Weights of a small image VAE.
Training: muon at rate 0.016, 7900 steps, batches of 256.
Data: trained on photos with spoken descriptions (Open Images, Localized Narratives), 9.9 epochs.
Rows from block 7 of the encoder, named by matrix and row number. Each number is 500 + 40 x the weight over its row's rms, rounded and kept within 0 to 999. All counts start at 0. Numbers have three digits each.
# conv: pointwise conv (encoder.blocks.7.conv.weight, 128x128x1x1), inputs 0-127
conv.17:487535428580589494482493470556528489478547562525456497514505602509500494540559484484477519492509475705487453515548528598539474526476480424520516488498470537488548466471508477474491461492500479504572492477509498516508519529516526430509497514526523441514521501464502550465474519519540536534484488538423542453467517477533460495496518523484521462560440444493489533527460439440482518555509
conv.18:487640427522555519527528468445479575506474453530498476489490488479478503507560497483512484484497494506510448492523492543496535523494488406548516557481454480489465512437503535504651539500517492531482471539492512481491512452509493421499503449504513454495499541497514550540500499465505519407484495558481498521634478491474477567502565459496595461391503493535473482494490502482558488516517
conv.19:483552509471488567499484509498453408455525539504534498478502508501523529507524471528548506474511489431428506504508536496537498491563616528467504481538565506504509376554540520558508512419519497563542529529541512518535492451471515420512359587503483549582514545510463531456525481492469493479511538449484501570494507486423566481516504484491451485523528495581476510512502518529506540537508
conv.20:485510483495480506531539492477496527464492496481456484519482534434489512468538487496551537525494475484597525505491477526500549567422630492447381527526526491503573494420545554608571520471458540490581468466526497485518490492500532473527585487476525493484497551502509394491516517479500506610478489508468498579450475507518466598524525515443503490501500509485493486481497496507541509558467
conv.21:494488612480494459501470489522487487505442489527471501516491475506513487505493496500546520499500523419507468474496516361455470506525527560482475440487514495499429403525630552531482486482515552520470466535570488463543495580488538530472478485599475511460492493506418498461494500602549500498503518494519413502495512517450509503513603560444457447523524486498519491502514535496558487474537
conv.22:515474454509510487451476526492555469448517527476515483540543499440483477508374491521447536482500469506480485523497515570468514444408500562471490509433524510557496588533477524504523512482569503421516540527531537507460456557544494456424464482504524552455509370444476407503548457594501507403507464502496558471556515472488486518507467467518515486501533492484505505564481523522520536462536
conv.23:492544504480525500530498541536497515447464530496486517504485468521507497542548488538489498485525524500505476463552484504553508519552485511448545450502500492512507456550552493454530446531401498461485514546476495507498488504504509566455510510458528547596494557524520580506536507535599545569481507392563532550525498498482504458505506523475361536481521499531522483513612550522470483380587
conv.24:512506473522523421490529592544506480427510528531489514509501470545505497510513511500517517474492477479500497508503528494492494520543594500407430483563497594548479392502487509512506468528440472521511536516476497521516608500513529454524394470443528512483495535410466440436504505500523514533456463507586491540472531482507460508530437494483537512449491485562503492579486516508492579540610
conv.25:482504526520488499513508489495484499505486491518500509500486501487488479514475498490500445512508538477495573474466509764475527515511470533543506479512542504493469510599487510575511493560480531476526491492465507501529488548468486476478470440523499501494512517492502519492515497507475512526493505549491434439551487486494487533513711506502488493532531456458493481497488482479522565518509
conv.26:530478458495509540443507474531584446495510540534498528525468535431534499528376527459598525468526492461452499499423524513502475446508472466521530522407509519496551579480478452552431454469554474438489497549488516521456502495493522513452523490527507464399510437439515427537543510413441500388485459539455468551497505524498469507493550463528505505483526556486488503497515525494525520477470
conv.27:480490599512495494447557455557499520467535484507513490487475427525492493546493485476508494485504497411516540560447479523461459485532429445445692514488506509506444422473469546533518528526446504526350502474483516509565521468533507438501462460509475571432500499464484500557510476504500492499522507523519460503513473521465517486493451489568541520455502521496518502491541527540444483470494
conv.28:532451541482516485534504493421538514471448466476512515490496458480485508489491502545646477477504504557547473489504476553483537493474530497467497534455503491522490633521490484513503531507576512448472558501534499505394514583510462571454475554489494467479464485496545480560475496514479501440480494505501611587552492489537505542474448532465505481503570545515486448488426520487431424505474
conv.29:490543245553429477496480504490562510496532551502525503501495483464504492505501486521546516496496570507485466528502499487517466579445499458448488546534483523466463549507552544467504581516527537492520488560558507517450510522505487511522499557610491462462511495488516493471506515487485484508494532462505602555495473495479522475485501513493469495407526482447508490484466514476539492471517
conv.30:551487492533505520512584525511507544500508496508581489481477478501507514545477481510620543514500487519486509539376499517485534476501480509499502504483525603504498565498523522501495509544469516503504512478464503510447501457500464460519515456469503486562516527492541514415488522552304452510522524550446479404596498525492526501502450560539532522520529478527489515507420525499555534498519
conv.31:542501585483540557460479489571395510423546533477511524515495488509500532578492506492535476490510437555498478436530478516509484488534518540512520499488512542497496452486547461425501508560429543481541492561534524496473522538457583464456523444434474414508511489423390504479497493401462494512472510533596462449538481511574518556490449530501523505469470482503508504458513579513471498515501
conv.32:481505453495483380529513492494536498461536489515480479490510496514506499502513502473513500479503483511481478435574522524481493498442504546549496554530427505592463570489507531438454508424488489498500542550472506502447453473513486537629524551462489504531500544352507499479472522466483503490503485377493553535506550535557540495492477505537539519502513474545505483495503495492477617549588
conv.33:536478458482463462453460418552599445391449545538446485505519470540496502464387536486495458478514436501452503464474484441447529445536461428442482437493478500460518507463435484502445482513417465447515426523499491514493444460483499523458461465511525499453551523538481389520484492511576483466511482477486464501491503546544481470454536541492465498506462520484530538475502510506430514546527
conv.34:525511537473465499512478522483495513463557488476426517489500494496472525505534514531557509522483476540471506540482541491607534506499428491471283524562533559495522383415445480494485540527608463489573559478438495496499493520490429479506522474472473493480485519469564509520487540513515506509521510502476469459497534520450548468520478519522526538530502494530521513516535470505477548499436
conv.35:479530487490509496532521443507452444520529514510493473474514536488507463492504483513494543502483492556486560528456523501496543554456443468499433504515442498431595513472529535487434571467510541502514524515531519498461476406483548473603485541445470480473483387531535557489539571497560491508511501495520547468614524532468495423531498554504430499458495503540494492475524508490512504594621
conv.36:504527539466512525480437487493477495460480536494546472497506507489467485455505475511561487509475476575504545509495476420514557571511501497521548516459509495465506451505606564499509538529460526470464512441503499498561479543473475550491471471717489441511513502508460502541483445516491492496531562557475475525499452519506470525493445544454512457490514505512512513484513474518473349527451
conv.37:490463413504482475510543516526556498517487501501486514515508486458500482436500502492502543507510474505499564436509483511529485420384541548509502463541475513572520483517520479493531478428492500499592521550505493550413476512497514566531518662647492492594489473474492489475506518504525479508521496380464517516515528517479560480514524523497504519553525523531517500513488519519494538557562
conv.38:479576467504503470488520515493545513526485472498467505485517499511492495510533469507507480519510550505492507530541497507487493517294416512481497583537448512544467467554539554483502532433500522499516507519513496527473498509516524479524402481412521465498496492433515503481484476518386465508502506568624509444525553510506526554494526506501595488506504492575484476507536480492558554509446
conv.39:510473575535567511576366500538426495516570555539485512500471482501502483573503524486510586495511493518434481535483508413483491500443459506536522536507527498477579479470490467461539516513507528487442563448530501529484465511451499449465515555524514500472508542539493497492494505516478522496515536554450493535488555544463565499502534518524489484490480488547498501434582518524415514371401
conv.40:507464583453514504471491480517538547485477487498391488503472458491470480514517479463501510523474464415515607519464447462518553491533430505509561519470512594522440474527522505537530515479439536453485502473508485503479491367491545523494486361530525462442529573438492477503478500512626483508466513484474490524463448503565512467497528510499479543486498534505523510507543516522483578481511
conv.41:493519417497517487539508512514502507529498517492521492478512521525521518490510496507525481516485502586526443536518469571505519536510516516566555517418440384430509539463571520490547545556504518515493599442535489487519505486486488521581556520566489577485474510541504528534486501459506469457508508451454494544521536495551534537493502525507591479463524489507493507482434569523526493332429
conv.42:499465499563519489466501427488509426463492513544466483516525499534474512450428454500486497487463441408451405416429462473536470445518437482460558489440442521492537548528528462499478438526448460455519429527526526469515495456523522480528517500545505587492547455473578421559479511498565501415482492456524538490474503479543540475509478568484519481471510500460454466499426483495475551546462
conv.43:509505502522464479515449509543502535496517527491544510517478485467478591516539520516569518511523537470519446521546487601461529526522512566526506535520514478516479330465426506516484518517557483544545481499452501452580498563429470510477526518537471522484505479524545508459443521493411502512512491495528540469451524508494555507517538467553480471548439395544499537484529450431471602526503
conv.44:522593510504521477505471471479524524432511502524512496508509506522495474512490509504506532488515487521500514502504528441482463490485520427558512532471525496534510447526484479473466525467485468539507513379485505495513500468521509427588536479547491483494484459490557439495521495540488526483505508668495544464527481528467551543505497506484630479351477516545524497553502458486535478529627
conv.45:479592503487495505518548461541513540483537494471430483501513444546496457553490484468499497513470478440512577497530527523568520495467447490447627472478521467535460440512527541478440460542463574485411548490519499559445468413521545440518470472491466514473508553460457546478501505549554511503485511429566407546501433492484520429515493529529530566563532488538468498483523528516445488490498
conv.46:518494513519556611508447462441426487466427487491542508468500538502511496505485471512492490473522518550477641523481496416530559496503499539564511453453462570553525512608484528586526499554433491472418526578478508537468520493541520509415514479503491547473516508488551457549516582430497498452500551524458487460532470498562480535503507544500499510490538517473515507516539532508450476497498
conv.47:491516474515552496537588487505489534492504530446421487496497481455502481463491525528609518501489555448446493510614479521588412510533484458486489439491489511502500536597541504511611465478460491526538519494494524550397529536595513513466456515540501524528501496510480469447484437553509475486475479518493499504548480468668493520519506501480509493502485522505504503479550507465501539479489
conv.48:545456429506445425452482462473474501414487500468523463473519392539480551583469466575484427507497521536392549525506515480475496529534462484476474408456444519481464521458496433553439467454494438489490420516488492527506517444543539478465455544508532516470525439472496466498522491530494473440461467447440513530524480515462475536513522444471518565454510511455470479512473524542512539431472
conv.49:513475538503511509500550474516528461536489481480462509516474526439499500522484475499529505518503559558470530508540464471435383513556435474522603443480483505471535505578459482619531444498506487515588537430455505531423524546547505553452552534528514511456500457568498506564509520467497463504515529496427466484507477522460544536478461537511490557443553540483517481486496542504505371466518
conv.50:464482486464491529537500533516511465494511515458519521520485519419463514472476490528461521516482520472537539411502518499489447559485441495481467490578528543509535474458520515533500498552512494506621432512466525455473390517466477533500582519430493467464467473527547542501492471493498470528500519469557491382468509484507523491503596544526471488625481494442482488469586505517588489560449
conv.51:513569549468483494519507516508529521486489481490507477499492565596471492533468508452573562476532433511626516497436517486492508538536561523507558504478516494489545537502487478471388478545486517496455584498495487488480486541465484529505540436522500435339505587544450493483523455472507494537480501484520501456549453460426507538481487493497549499498486502460485491457604478482537494477538
conv.52:504462473456493413524535471458573488525501508506560498478505511541501553423536471529497513509520527492535507464503489416493543498485578496542458533456510454462560476550526552524504535528427537533494529428536522542469480471536525618527577508466519562514478455557541524499491545488521480496491483494533499600471409466531492490477468471497367520475550486539514522465413543507540472496457
conv.53:549508406465497457459456512493545542462493523499591477524502383476486563519439535563470401478494572505395540550437523483523527536494437521490492424447514491412523509467483511476486477516523450471497398528493474578509448439494505497453443547490524535496480474520550462473503522552529545487490536529504467492439491503460483540472549460481543543498533531489487529501442486491522548507493
conv.54:517486591497466505512466531485480522536475483532535490511472528556476534522556521512486506495476507514553317547530493472480545530579471445572537552538489460453441515499482502417547505482563474455378512548506528583565480449521501531533428483465500525566482507514499552526520533506516505488506510518497479554485462474538535494479373466535474525520469522532475475509481505499508505492524
conv.55:523489574551439521456513488512522509487512509490521531477510547486493598550570498573493518530477564492551554548531482494464547572523565507593433484529523413526493552458499515541458470571429483499509501478484479482498560491493489466493510510552487533568495488503551505529553532509485472520488480477444478527455481501569465448484491549475462454538465461598473479534564468407534405547483
conv.56:506521532505529483516522469519415553518507478475538512520486501501489504455517496488518457519481511538548494430648523532506525566441525468529439492512457523564499501450512481519492493519492501476525556563483491480515512473480469498595479408502502547530497546473509487473480482454525490450508498437463529615446624489588456521521472480502441484524505482516514491540420498507545520625491
conv.57:532452509500444469431477457497531513444521506537563528521528431525530573552472528534560486493482484449419486488464535461674510518503511507556499447515503452430510487424497503499491483509495507498528412500483507510478493370535524465533436518523515546497544517469570490471516564496523546492521529468503516474446497485498476550468527491461552563529494494430495522448504500536522571441504
conv.58:520519560463510489481423491561493500500499546480483477480504487539499496448509477485509485511500486476478524480486435500519530421551471489525505502492530465460425419449631546466504530540444594516469495442590495541542498470539585530469512475523498540501480478502405505464530508552532473505473511586536461481411503506535490508498637544475541505529452484488478498473521571483489452498556
conv.59:510492433527475481470489452465534533439460432523581473534544444479558613574482527526421457516467549501457566538437543482519500549496448516542518422489460448488489524441488502488440437464482462477508440535557490525496451408503533444536496506489513543505511530458557458538474576554484506461472457448512466502506449536526447516477528465503507521520559480432457481459489501533507543459536
conv.60:508565468486511502506498546513492489488519525495484477500501511505521526444473507520524607492497489405538523463497508553519499527525430488502406501664517553493542473475498489517536495453517496496564514390488508504474375494461476529557514532554527496397478469455521581487525510492520484474514486468433499507463538497485580498524535496515478513482477531485505525524581527485554521588463
conv.61:472483466484544497515513504497561376524484489465516530522522534509491489458540471495493535524495516527548543556495528437451507540396497522576471533511468482474525453528488558555438526422516495445527505458522499497391554491499512517516583583503476507444497437505518510492500496528589452524467485468496519469469626468502616424478495487487459543486542504502507490451480527544507528522480
conv.62:510495535513464586490517515480675490519468473504504519497479499440518498509510494502491550507514496506478533592417492537473492490544511528473533473524545606467564509509501494485494515557508486535474486520498516501527396494516517545371449563592500514527489425495512498511511485490446510498507479441507523390526540511423536530492531483488515508566545498499503505485527486527492429455545
conv.63:497532457509595495519520507480500499498491530480479473512498486512487522486505499563546466482484551592505523498507478574494507528520489501517671437497477537479523431483642595454488516482512548495501502507594489483441494541473492469475533480509496467496497489480415497609487484543548476498490538494479510509536505488467485544477487567450523526480568509513484506489467603551436523490496
conv.64:478484479472539491532472497510566487485475517481468479492480518462515530493446496503580514482490495441500683459507460497571512516464484520478489432479532458514517489526470521511424488572472521479506535527500515553448494439553530563422521478470499568412489456507507529484495569402488486490497504471537487523438481489410504525484575507509524563406536523501493473556549547529510533538521
conv.65:504443548507544494546480510479487428514456453504475488502488488535519499539484484467511524491489473531608539475604512567522515531515508471554473454485494482647367520473476492473471475557497497473441465547508505496452546507513515521542442379511505482461510491505488530531485496525535543487491511483594569398429492503478493526478481479498493491496516516541510492470525507546490524540598
conv.66:484582555512485479473387491479580454482524509494514490470515512472493493471521520508444547489504504519497491543496503498505520544518517521400515543461560501441510531560529525499438553497507551518496499509501464476519561467505481589605483616427515511481505462474552487511519532524477499521544534421457509390522490539498533497477465520524364522469478505554488496526493497494399485512492
conv.67:482463543555538475484537426492518463443525470557485533539498506555523487495433492471509440464469488496437444496438522525490467528449454504490500529443484451530503523457471492468451509472499443462511419425444516481473439453456540448465446492492517586527474537547501419539562483467470463517547518569533505457575506507539516458506575540551457527576567479457496553426518484518455550479540
conv.68:484518455505506558563536469488400471513512522523531498482483550477508499491491494522516493508497498472533538486578518573461465503512472447545446535496528469541510551476522513511479505398470506436502560678544481493441544495514505408527442390444487550450499591543513510523490500445493495469483472441515547520547456500438547499521451472470558506461513516509511494509514493502516515556503
conv.69:513527566536522528534486471504427513434447445534540529501524407516491525587526519592515416488475527527535443484510453475462453486523531472517551506518489535464517514485507533465484515467540455462445473467487458515357537407534501525461484502561484488489508420429558503506479509474538487454534558480513559520519524525588503468508517540490477500510539567511515497540490464503444594490522
conv.70:500488485463478523530487469504471563447458494514572517513497401494515512359510502485533510480501481439543442543477492580508463479504510574427517494509489444423499501478536508417566496525559498481412520521504518487480490446502484535547483506546466514557483494579402491458474415547499488518458457529520539435512558450513506416480476459459500483532489541516504482542539507534467516479565
conv.71:492529476520548488518574512571482512459539547487474519521513453485494523480509470573493480491491484575512494563480473572505453475458523460506559465508505566494497714498571509546493465498558502473489507497487518480410493477524536549502495528504503455488485497530459501495438416496544384484470457485529531534545493502510500538483492551524458541483475502490480448485474577497506422484523
conv.72:478550507463542515549575525426463504544514446494485513494517547497527538553615475533514568522480526561497561483502513462507542571489469529449454513484517565542540511472492500466495485532479464503490458462444469451532514460431457485504490480508514460460501526615594540445455548522429494525527508482527426511485533536508579563485534516580520557511499517465463530553471498502447584527527
conv.73:534486487491511516485484490539564519524469487499530518532503530512523477514459526520425487525533465456496534488594512508555451464509412624522465466489498445475420547497466487510575432501500492494648434446470475535503511469476496478477444552497510516490506471501479477542489525460445521494498537513509541591473534512480503517476487555471557507428524484500517490509576485464475620427553
conv.74:463487578499600548470483443587540508472518524575486476489499485554482529524486489477611489497493471508513567495486559516536544496518485429493557464520479608494508504560489492502443468496494471492477518469518523505401503450526509518517490564485477489457518499452476554449506481513583564470550551466477474525518464554493519428486570547542517506497494530527505500512480482554487351494505
conv.75:504500471462471499528519475567524486429547529552463449459505496465467561495437529529457470525516510461506425505434489524488477489466457470468521403443500513422464517490492427511502463450412426475478408454469518459490503486488498448535450552530517517536542492509589433568578501507474456470565518490584457562497535499570519481456499585453481532481495478537529506479460492504452529489510
conv.76:494496449481456554524510630498523468411481506528512510522481563518524514529493516551523466493481553489527515434455486615473521504533465458514597477477612560533591474526514523487484492441482473530507583470541485562502554554532532520529518480511487515513527482454575485506481554507449487477513494457431458544552549495463559526486520482495559507555507488463519499494503512491502554568573
conv.77:537510457488493456458510545487476514625495474493453486493498447504506475471485505489553548495479468498473567524521494503533526542450467504456514538465487506485374495528523508456508539426529478486496457532471475511425539546491470399497549450466478480497470573465497566473485475493500513542478466514460521489541639480520523598488503471471500506466512527419511493572601494506484500591487
conv.78:447432480526455487530483421497609487496534490558485553554463450574526477529408526574462457460547547496441509512464515508554452433523479522500489478480503442540518528465441443560533512520403452476527447462433547444473510454475513419448479494557547592480547532556525509501480549523491514414478548491514518527480518502502534505499482512529542480547534521509467520472534517526487485482528
conv.79:520390468522502528515433491533547492613484497513513516492481481521515504536483515516510572499516513454480505549438513508497501470571411467495466507576543556529580528521511483428485502414460485461516624560480487501442401517505512541503439519530498524430498449404513507492538513496530511510532494491489494462549509539450495566517458501510500468582486497584481505467539457478512508495528
conv.80:478494514533495511523460485517463502468494524524455499489498522468514480465469507493509492479474498469499584493496524452549435459541520532476503450457479606486519510575517508681471449506502492484660534519506508541499472472548514461505530505502495454447480442521500539484542521527537522509515531464463514525514508526418515568476458530556441510564540515478476478522442484516602430472472
conv.81:497529583491526469453453509549463556481500481482478495523525542509512526531451471481499538500482496477589550498540494505502514468491476516482492455563564555540517479442486519506459500509491479520535434525513503517503469471540523471488646405437504464510521466483496580492530511528572493536510530472555519456479508504472474433485506534554423558447543495404472498471613513516496467617496
conv.82:467527460559480502524527412478504480407510555509555533524524397522502564502469559504477422555471516483407472465513466520488492519511492510473564492482454548491506460444546423470499497433476512516490435538553566507512432480531572493545475502522534498438559508540553437514523578525473570481508544496458477453502476553539530498501458461502506549498496516435538482492400541480456463513501
conv.83:510509548484441557539439443508528559485516497501476480517530484514496511578493525508578413525525454540462424490529515526548457530484489461559586422518469436465495437516570496448484501534543534480486545567571503505439498471550551527506531537547487522453482462504388495584488449503580441526458478477503483513493536465574556491484557461505490503501480475503509498491539562459515460442510
conv.84:478493568530475444489468528471516488504530492504592490497521557511497541525523476545474538477491554456483501501556498470413465534409516497462429528477490440566514497426480475479436492534571480528432525489488494549418525521496485521381494524555473563478473506465547475507510492523489491489443472543452450630509446496486581514491463460464528475513528471538504488516435493507456434533437
conv.85:493594637468454498528412493507532495511453477496467501517498482515502509468497502532501504504487474532523532466525495462421480489515520576503541420478465648543512502485558547513492471489490522515501466434605515479517519511505564517512457481486501488491523528500430500601541523486485491486488475540477493419528519492485474521513487546447474512535520504506524504492510631517455410523450
conv.86:529521531490480636479531460465547499513496491511524492495490488476499503511493477512520582507489499484505492529429519502491498632592582504506548517476545541432547452499501529495451515524496515508499588531473490475534391456471465510468505561547518592584501460570516510477494487447524517490491495404457455518560495483429433518477465496478422490517501501458510509448481485491481436492496
conv.87:548428505425475503445532541536460463491548473539483542520467467537494489564501472454508468516482480532551456514551517503457508404529521525519522531533500459543498504505482487453462512516540529453527479585486545486520549477410516477487571539497476566586484511470558519530534555530495478474545471579543494479493479572542516527516502562476480470563450376574479472469570471443497487430511
conv.88:480433431506576569438542509553387517509511527510484492525487509520485544526533504513532467503489460519474511488502505493487491476483536466406498498482519501575457501500535515506483510484454540487504485543529517472421560567484535504412502376462500474588474475459488475482492497485515520496508507527566551477501559508506439549494457526523613529478495496575491493545490534507613527592526
conv.89:489416520504492430537648499523534459505448467488398526499514439505502479448467514505487495514491484498493497499482519523527477583464498498509566487474484548553519474500495463521541460458496490497625525520490480512467496519543541521517570547521505502484518588493461492537511441558509474495454457453505478391556524473528547524526462473443502483586473509550488498506437496505522601446537
conv.90:486440447387465479521462562456429474514476461432565462480475498461505535536481484498606514533535467496537544559537451510474482462482547578532465518501497477505473506532439464454509494491447466508536513536444503454438504366417454506509497533475530429548493439472517502556463555471437492453449526500491465532466507495481498526522493497492449463501500459547469510490587475520555465502533
conv.91:519526539497476574430458557515519522489518489513483509494475455519489506571493511489524527505480545559533500405513480464524484538501491481601534516467466563493443413442473537472484519612500511528446532547502475519493416540525497450478559447485495480548485517454538512501499468528501506483480514553657478454476460521509505521500547474498513526613511511469495477490538496526518507430399
conv.92:521506518511511468537528534502525540544489479476475487516492449525514545559509503489501431521528527533514484518546507492527495453420443515513460528462508508390487508493476518500477509509456490522488545523500501477423655506510513497523573481496482466511480462563517530461510500479485485519488488548613530465526379518587504552488559478541567521620510488449482524463545549513523563457438
conv.93:513473466543520522521526402544572427438518533551497535557539450437535535528418497537468475531530492478404469429473541511537523485521466489467495425444428506446514506533441498510430410487443462440539455557470461525471502475571478451512458484554526531475482541474549427496524500478505538445466480457536472513476500509544518497494554448512512463470534525470549506471428559516495511520485
conv.94:517513536517501597530497507495513548461492507478488486521459488470523436472548489394590543525532487561480502552572450503504495433517537467515474580510493520517493502494381502542456545476554486541467539566460518473564505626470440505491575465502492488472479478500507438581498492490526462503528548594497484495485569511477554471520474543522523493566507497529482510546545491476558476541533
conv.95:497518505488505510512590512513532538461510544479413473482503473471495477573469489505556502489474535389480448512456456467441481471542491423522471543503554428481537519504593556526546525484491539467481490448517506519552560501526531475485470491596497568505488455577456499543512411449564433508490445600502502490489504459622487523497458466493496529474521534489518484479488543509465533483470
conv.96:523409424499508479499484510547487501483513491491471486492514495481512494518530512511532469499501461460482466481591509511487525515302502515632510554542462461466418618537539534526509498425525526497520505466492497471456547505521543489522476546503498517559481570553477479458477485535457483539506480488488526561506500530534592455508484534491498490533517524535498513495504502504551570453442
conv.97:510495501473505508505478498501599500495494502468493497478487494439485531495501483520583482496482493439504528515534472455519515539450576447469457516493543493492451474527499510560542508526322511503502523415489475466373515447465489630476535523494495528451496460482475495445517488504503478451495493497496529518608463485583479614489414481482518507541493480525486490502514488485519516477494
conv.98:468448528502532479430485523498519537517525505493546502471471499476496544450443511487553440525501438466516480477462512500507461489548547493507569568502524456497471397499466507502434543600512526517493572529473524478507542440448410552452509524528494561565469601440581618514504577483513486534473496420493545494516533496515481507504498529499508510564455436576485515495471490501477486553501
conv.99:474430498503485442459568492511534475470469485478451528484514474547509490499494519491504463505494455599471441512526475474548437475486522421486638510534466563505436565428522459500491499517547488526530514475514491513498524536517512539488528544557517606450469458500508478534490502467658497483529502504442513535540518501613477577493495554475472522486543540504485506449498535526471463489518
conv.100:500562484485516517534580461462522366476493492475424494497496533496514452479490507489506497493508491483553561529474512487519483536474511495480570551506484478521440511522484511469439526477469510519499537592474484509379498468515463544472546513523498465493493480562500674476490504472398513445467488558520511510607503499459508568488506474488488475485505488446506511573540457464475448528513
conv.101:474453462473475471382472432547545456532492540530442540534533467495509434491465484515425518542498454447476464457470539474474506415454402456479460515460441473496512507462481521500421452450534466445473469484519509564522474501567544499547455471520505490455549513534532369535517495456499513489546524489499448512461524554514477471463513589526461476490481490493547469428489469524496454535477
conv.102:491504514541457508529483479508373600498489492496506508499510456490477468492494498513514560510496516505502492601490503476555496489524442436548540543410474463476531449534488487486532495516498486525431496465524513525528527470493505563411444453379482552542513509564513465539486499520451510484504506561470486543542527496522479515490438541527436424474517484412480523500538451479557395476577
conv.103:490455569512519536494515521495486494546505497481500502501481510536511514518468478508498485504511472514547526553419474494490500519612464518409500508449521490357545538537532502486530530500482520503485496581500489489498470543463533535319504470493484556531518450542509503533507501537484523505540503447559503460502545516463432508499386521498518494567515506609505491540484532511551508454442
conv.104:492571527515522525456528467489429434551494467488497502510525502600487504587466518487519531514521508501449493464582506570504485462521623452529490481540507509534389489514491470539469479525456501489487434520501499511461596475510503430576560378474493469571528498493500501471483510553439502548472482532468456490503540477553588547518500496492520518427541543486488512500459487523520464537513
conv.105:486429627498507431516563480516454539432480474499486487477470468534504459500516510486531491485510448507489511485476462634472577570523510465523643487491529517501536484496568512498548550546446548504464540354531506483503498534473522492493501439532505471516494471443463498519473487605537529461553523511469532520503460502563464497515535531502505479514478504480489498470509477522458443509518
conv.106:523499521469441515551478488541600512520506473507431489489513494555498507474514498492520466494503492491496497514526525484459501456488490494447293485574516528482562464444472480538541515436548513503589474410471478483497413458500470544520461452469483516525494513527529522432480478507619555534522502530485438466496508488471540470490483532555593538519496492509475512507521499502523469544532
conv.107:483489512502452476368447444552522465478489485503455491462525435499492450524408553529497499492500457523430489465509553457524483527440435440496534523439497477463540498468509501499504465501571475454491518475542486559479461494493487490458435507479505481429486430482471400578567585461519550493511565503519501553493486484509448423472514602479464501463539512459540471431507514470475474491486
conv.108:531494441522521413393450485521489520452489454478448466501522566518478475480406498493515484509533474453449406539482544479549552450483460421437447524391493503454455491515479534599485514476475474495503513517521533522485499523560496524515493522472547511488546481493491400504482510467486504470534546510470503535480487551591484467467395536546496530506519526485525538436461504522544508468428
conv.109:490410445498478456485520515528483464513449508503476503501471527494497500452480493468538530510510458439504499404473522490532520536544524505504465471583591474325529566455542499529487493453487497461525505563526521513486618516480529454515451528515492521459525548543501504508494465503484522515515515462603419485530519517443477487493451493510524490507523502620483503495506487530598548508493
conv.110:502496517545493540524552550538560390549492527506512526504500465486512471430500529508490593499492498537524506484411500554486459474456487528485448471478538544497487486534527479599448509480487520469547439444517485481484435498530546484586559625563517482456526449523461570495478479521502499541491519447426457427493501512496596460504483511478564500581464496538526509499482503469498553453456
conv.111:510506465505491467511507499549563495476507515470489487486465471491475477526509501491483506505472471448495499543496449557568506629480492393452507480524517662504460497503488516587537491518567512498576471538506492559499509545539515523455494552562491496465469534518456510483463524585499463506526530424502474492489462515377501514496519515501401524514524505453482511475482525571487423489563
conv.112:484530526521485506465456409519568482454492546550526454467516413514553516517427498507522437516476492439428483438391506460515471481430452532452465465448447530477512485465504440510473442480475488479490467488469498535490502529474474423534450476504480514416510533461482423506569516428517546459527497511569477503447548526576438447501511574523487533505491502424471550451490472504495537461500
conv.113:490476451448501527418459525463501538632471482483508500526481407475531474534484527493517582489497478496442553506498472495527458494434539555550525531535452499481393490528505491524507513440493489481506554523513518517426566494520503403485478477501466489480480546477480521512473474488515522545457495507516533492478567491492537688504521477491538476465479471540477492481567490490583543506507
conv.114:495481524526518551476500514514437496505479474511559508507490525485522526452506481530519503477525506385532640449445510531480471531496479536442433519510518496559465488359479504547479521568453521485437503580496524525564576518548482524437474547533528516529487528517573504534540538497477507510532528476434520461548464546497487505494493505561439469482556478472512477505470487502512378552474
conv.115:495460533537537503469466485558524482508520540478532509542472437505495553548437510473467419505485427485439469518393524453441524485460422444480478450493480533499464532457492484546436432526477462472524528457457521469523450521492529461456453499573480517437547477501491377525525533455479474387550541467477544534471477537553461486492529551468500450490484499450477541491468524548447447519480
conv.116:499456446497488543527518427480507432551483505492497525474494504500499451489502526488521433521478537509601552623508494470492478498503477463552463538553403499418451474510519528442599507479502528569509517564497517495420451499539515433520607535486477521559508487521494500479480507493461523484488507466467591493599509525479528560498468487531506464427466500574505491541465510481460528552512
conv.117:514575508507560528503546519565415516466502480491493510509508556479479500502526491487495516483476510488512561536496498539491484563488498457530482487504471556585544449519475510475470477489472484498501537424514516529493528528481512453508454402565515485438482386531507494483492538545476501496518509575541570379498477520462543550512453501536523523309480462483504485507540489487536460560493
conv.118:495482528509477518489493516492547549452495523474485473479496561469517474480518496486498497501506488457486498496480487531560467485617535489401382515558546574494539493502487495534482515504481463533546423470499517497493416540517492550487547511519464496303475495518503596455459514531569488487519509533535538511478466485482460480506541474504461512501492470470475522546562488508617507542491
conv.119:519543557446514489567437564429447536518500474480527528471475517503462490482528487459585499478497471549551413504471496488435477477578509420518512483548528551518518486534537532560513488540507506480483473577469481523419469495468484564465554504496506507551453544527571533486411510607559493535505487492543468497503526496529624434521468424519468516526492544553479483519484465540504485466512
conv.120:521426481531495444500525521529480412484480523541483481526527533528521495477506523521492539483513494524479530507481501500492478468438560512531480449517530507494524485550523505526574468445493483472555535528503489479423526502487488546544536565437520521458521400478492525517530513547495539535513512445628606477475536496431671478497494517480478493403520523563502495493483535496553543565534
conv.121:496517503519560476514479524509440534508532513514480481506490418464492511520523491497489593480474518431536534313537517467508518511501424481524484495558555495493388501491454485498497512486482511507500539437512491496520513494497532570472525431414497461545498541424491497563494481572506491510492476552588512537460530481561549472474589469493468484510513483489499481562501491509500569505411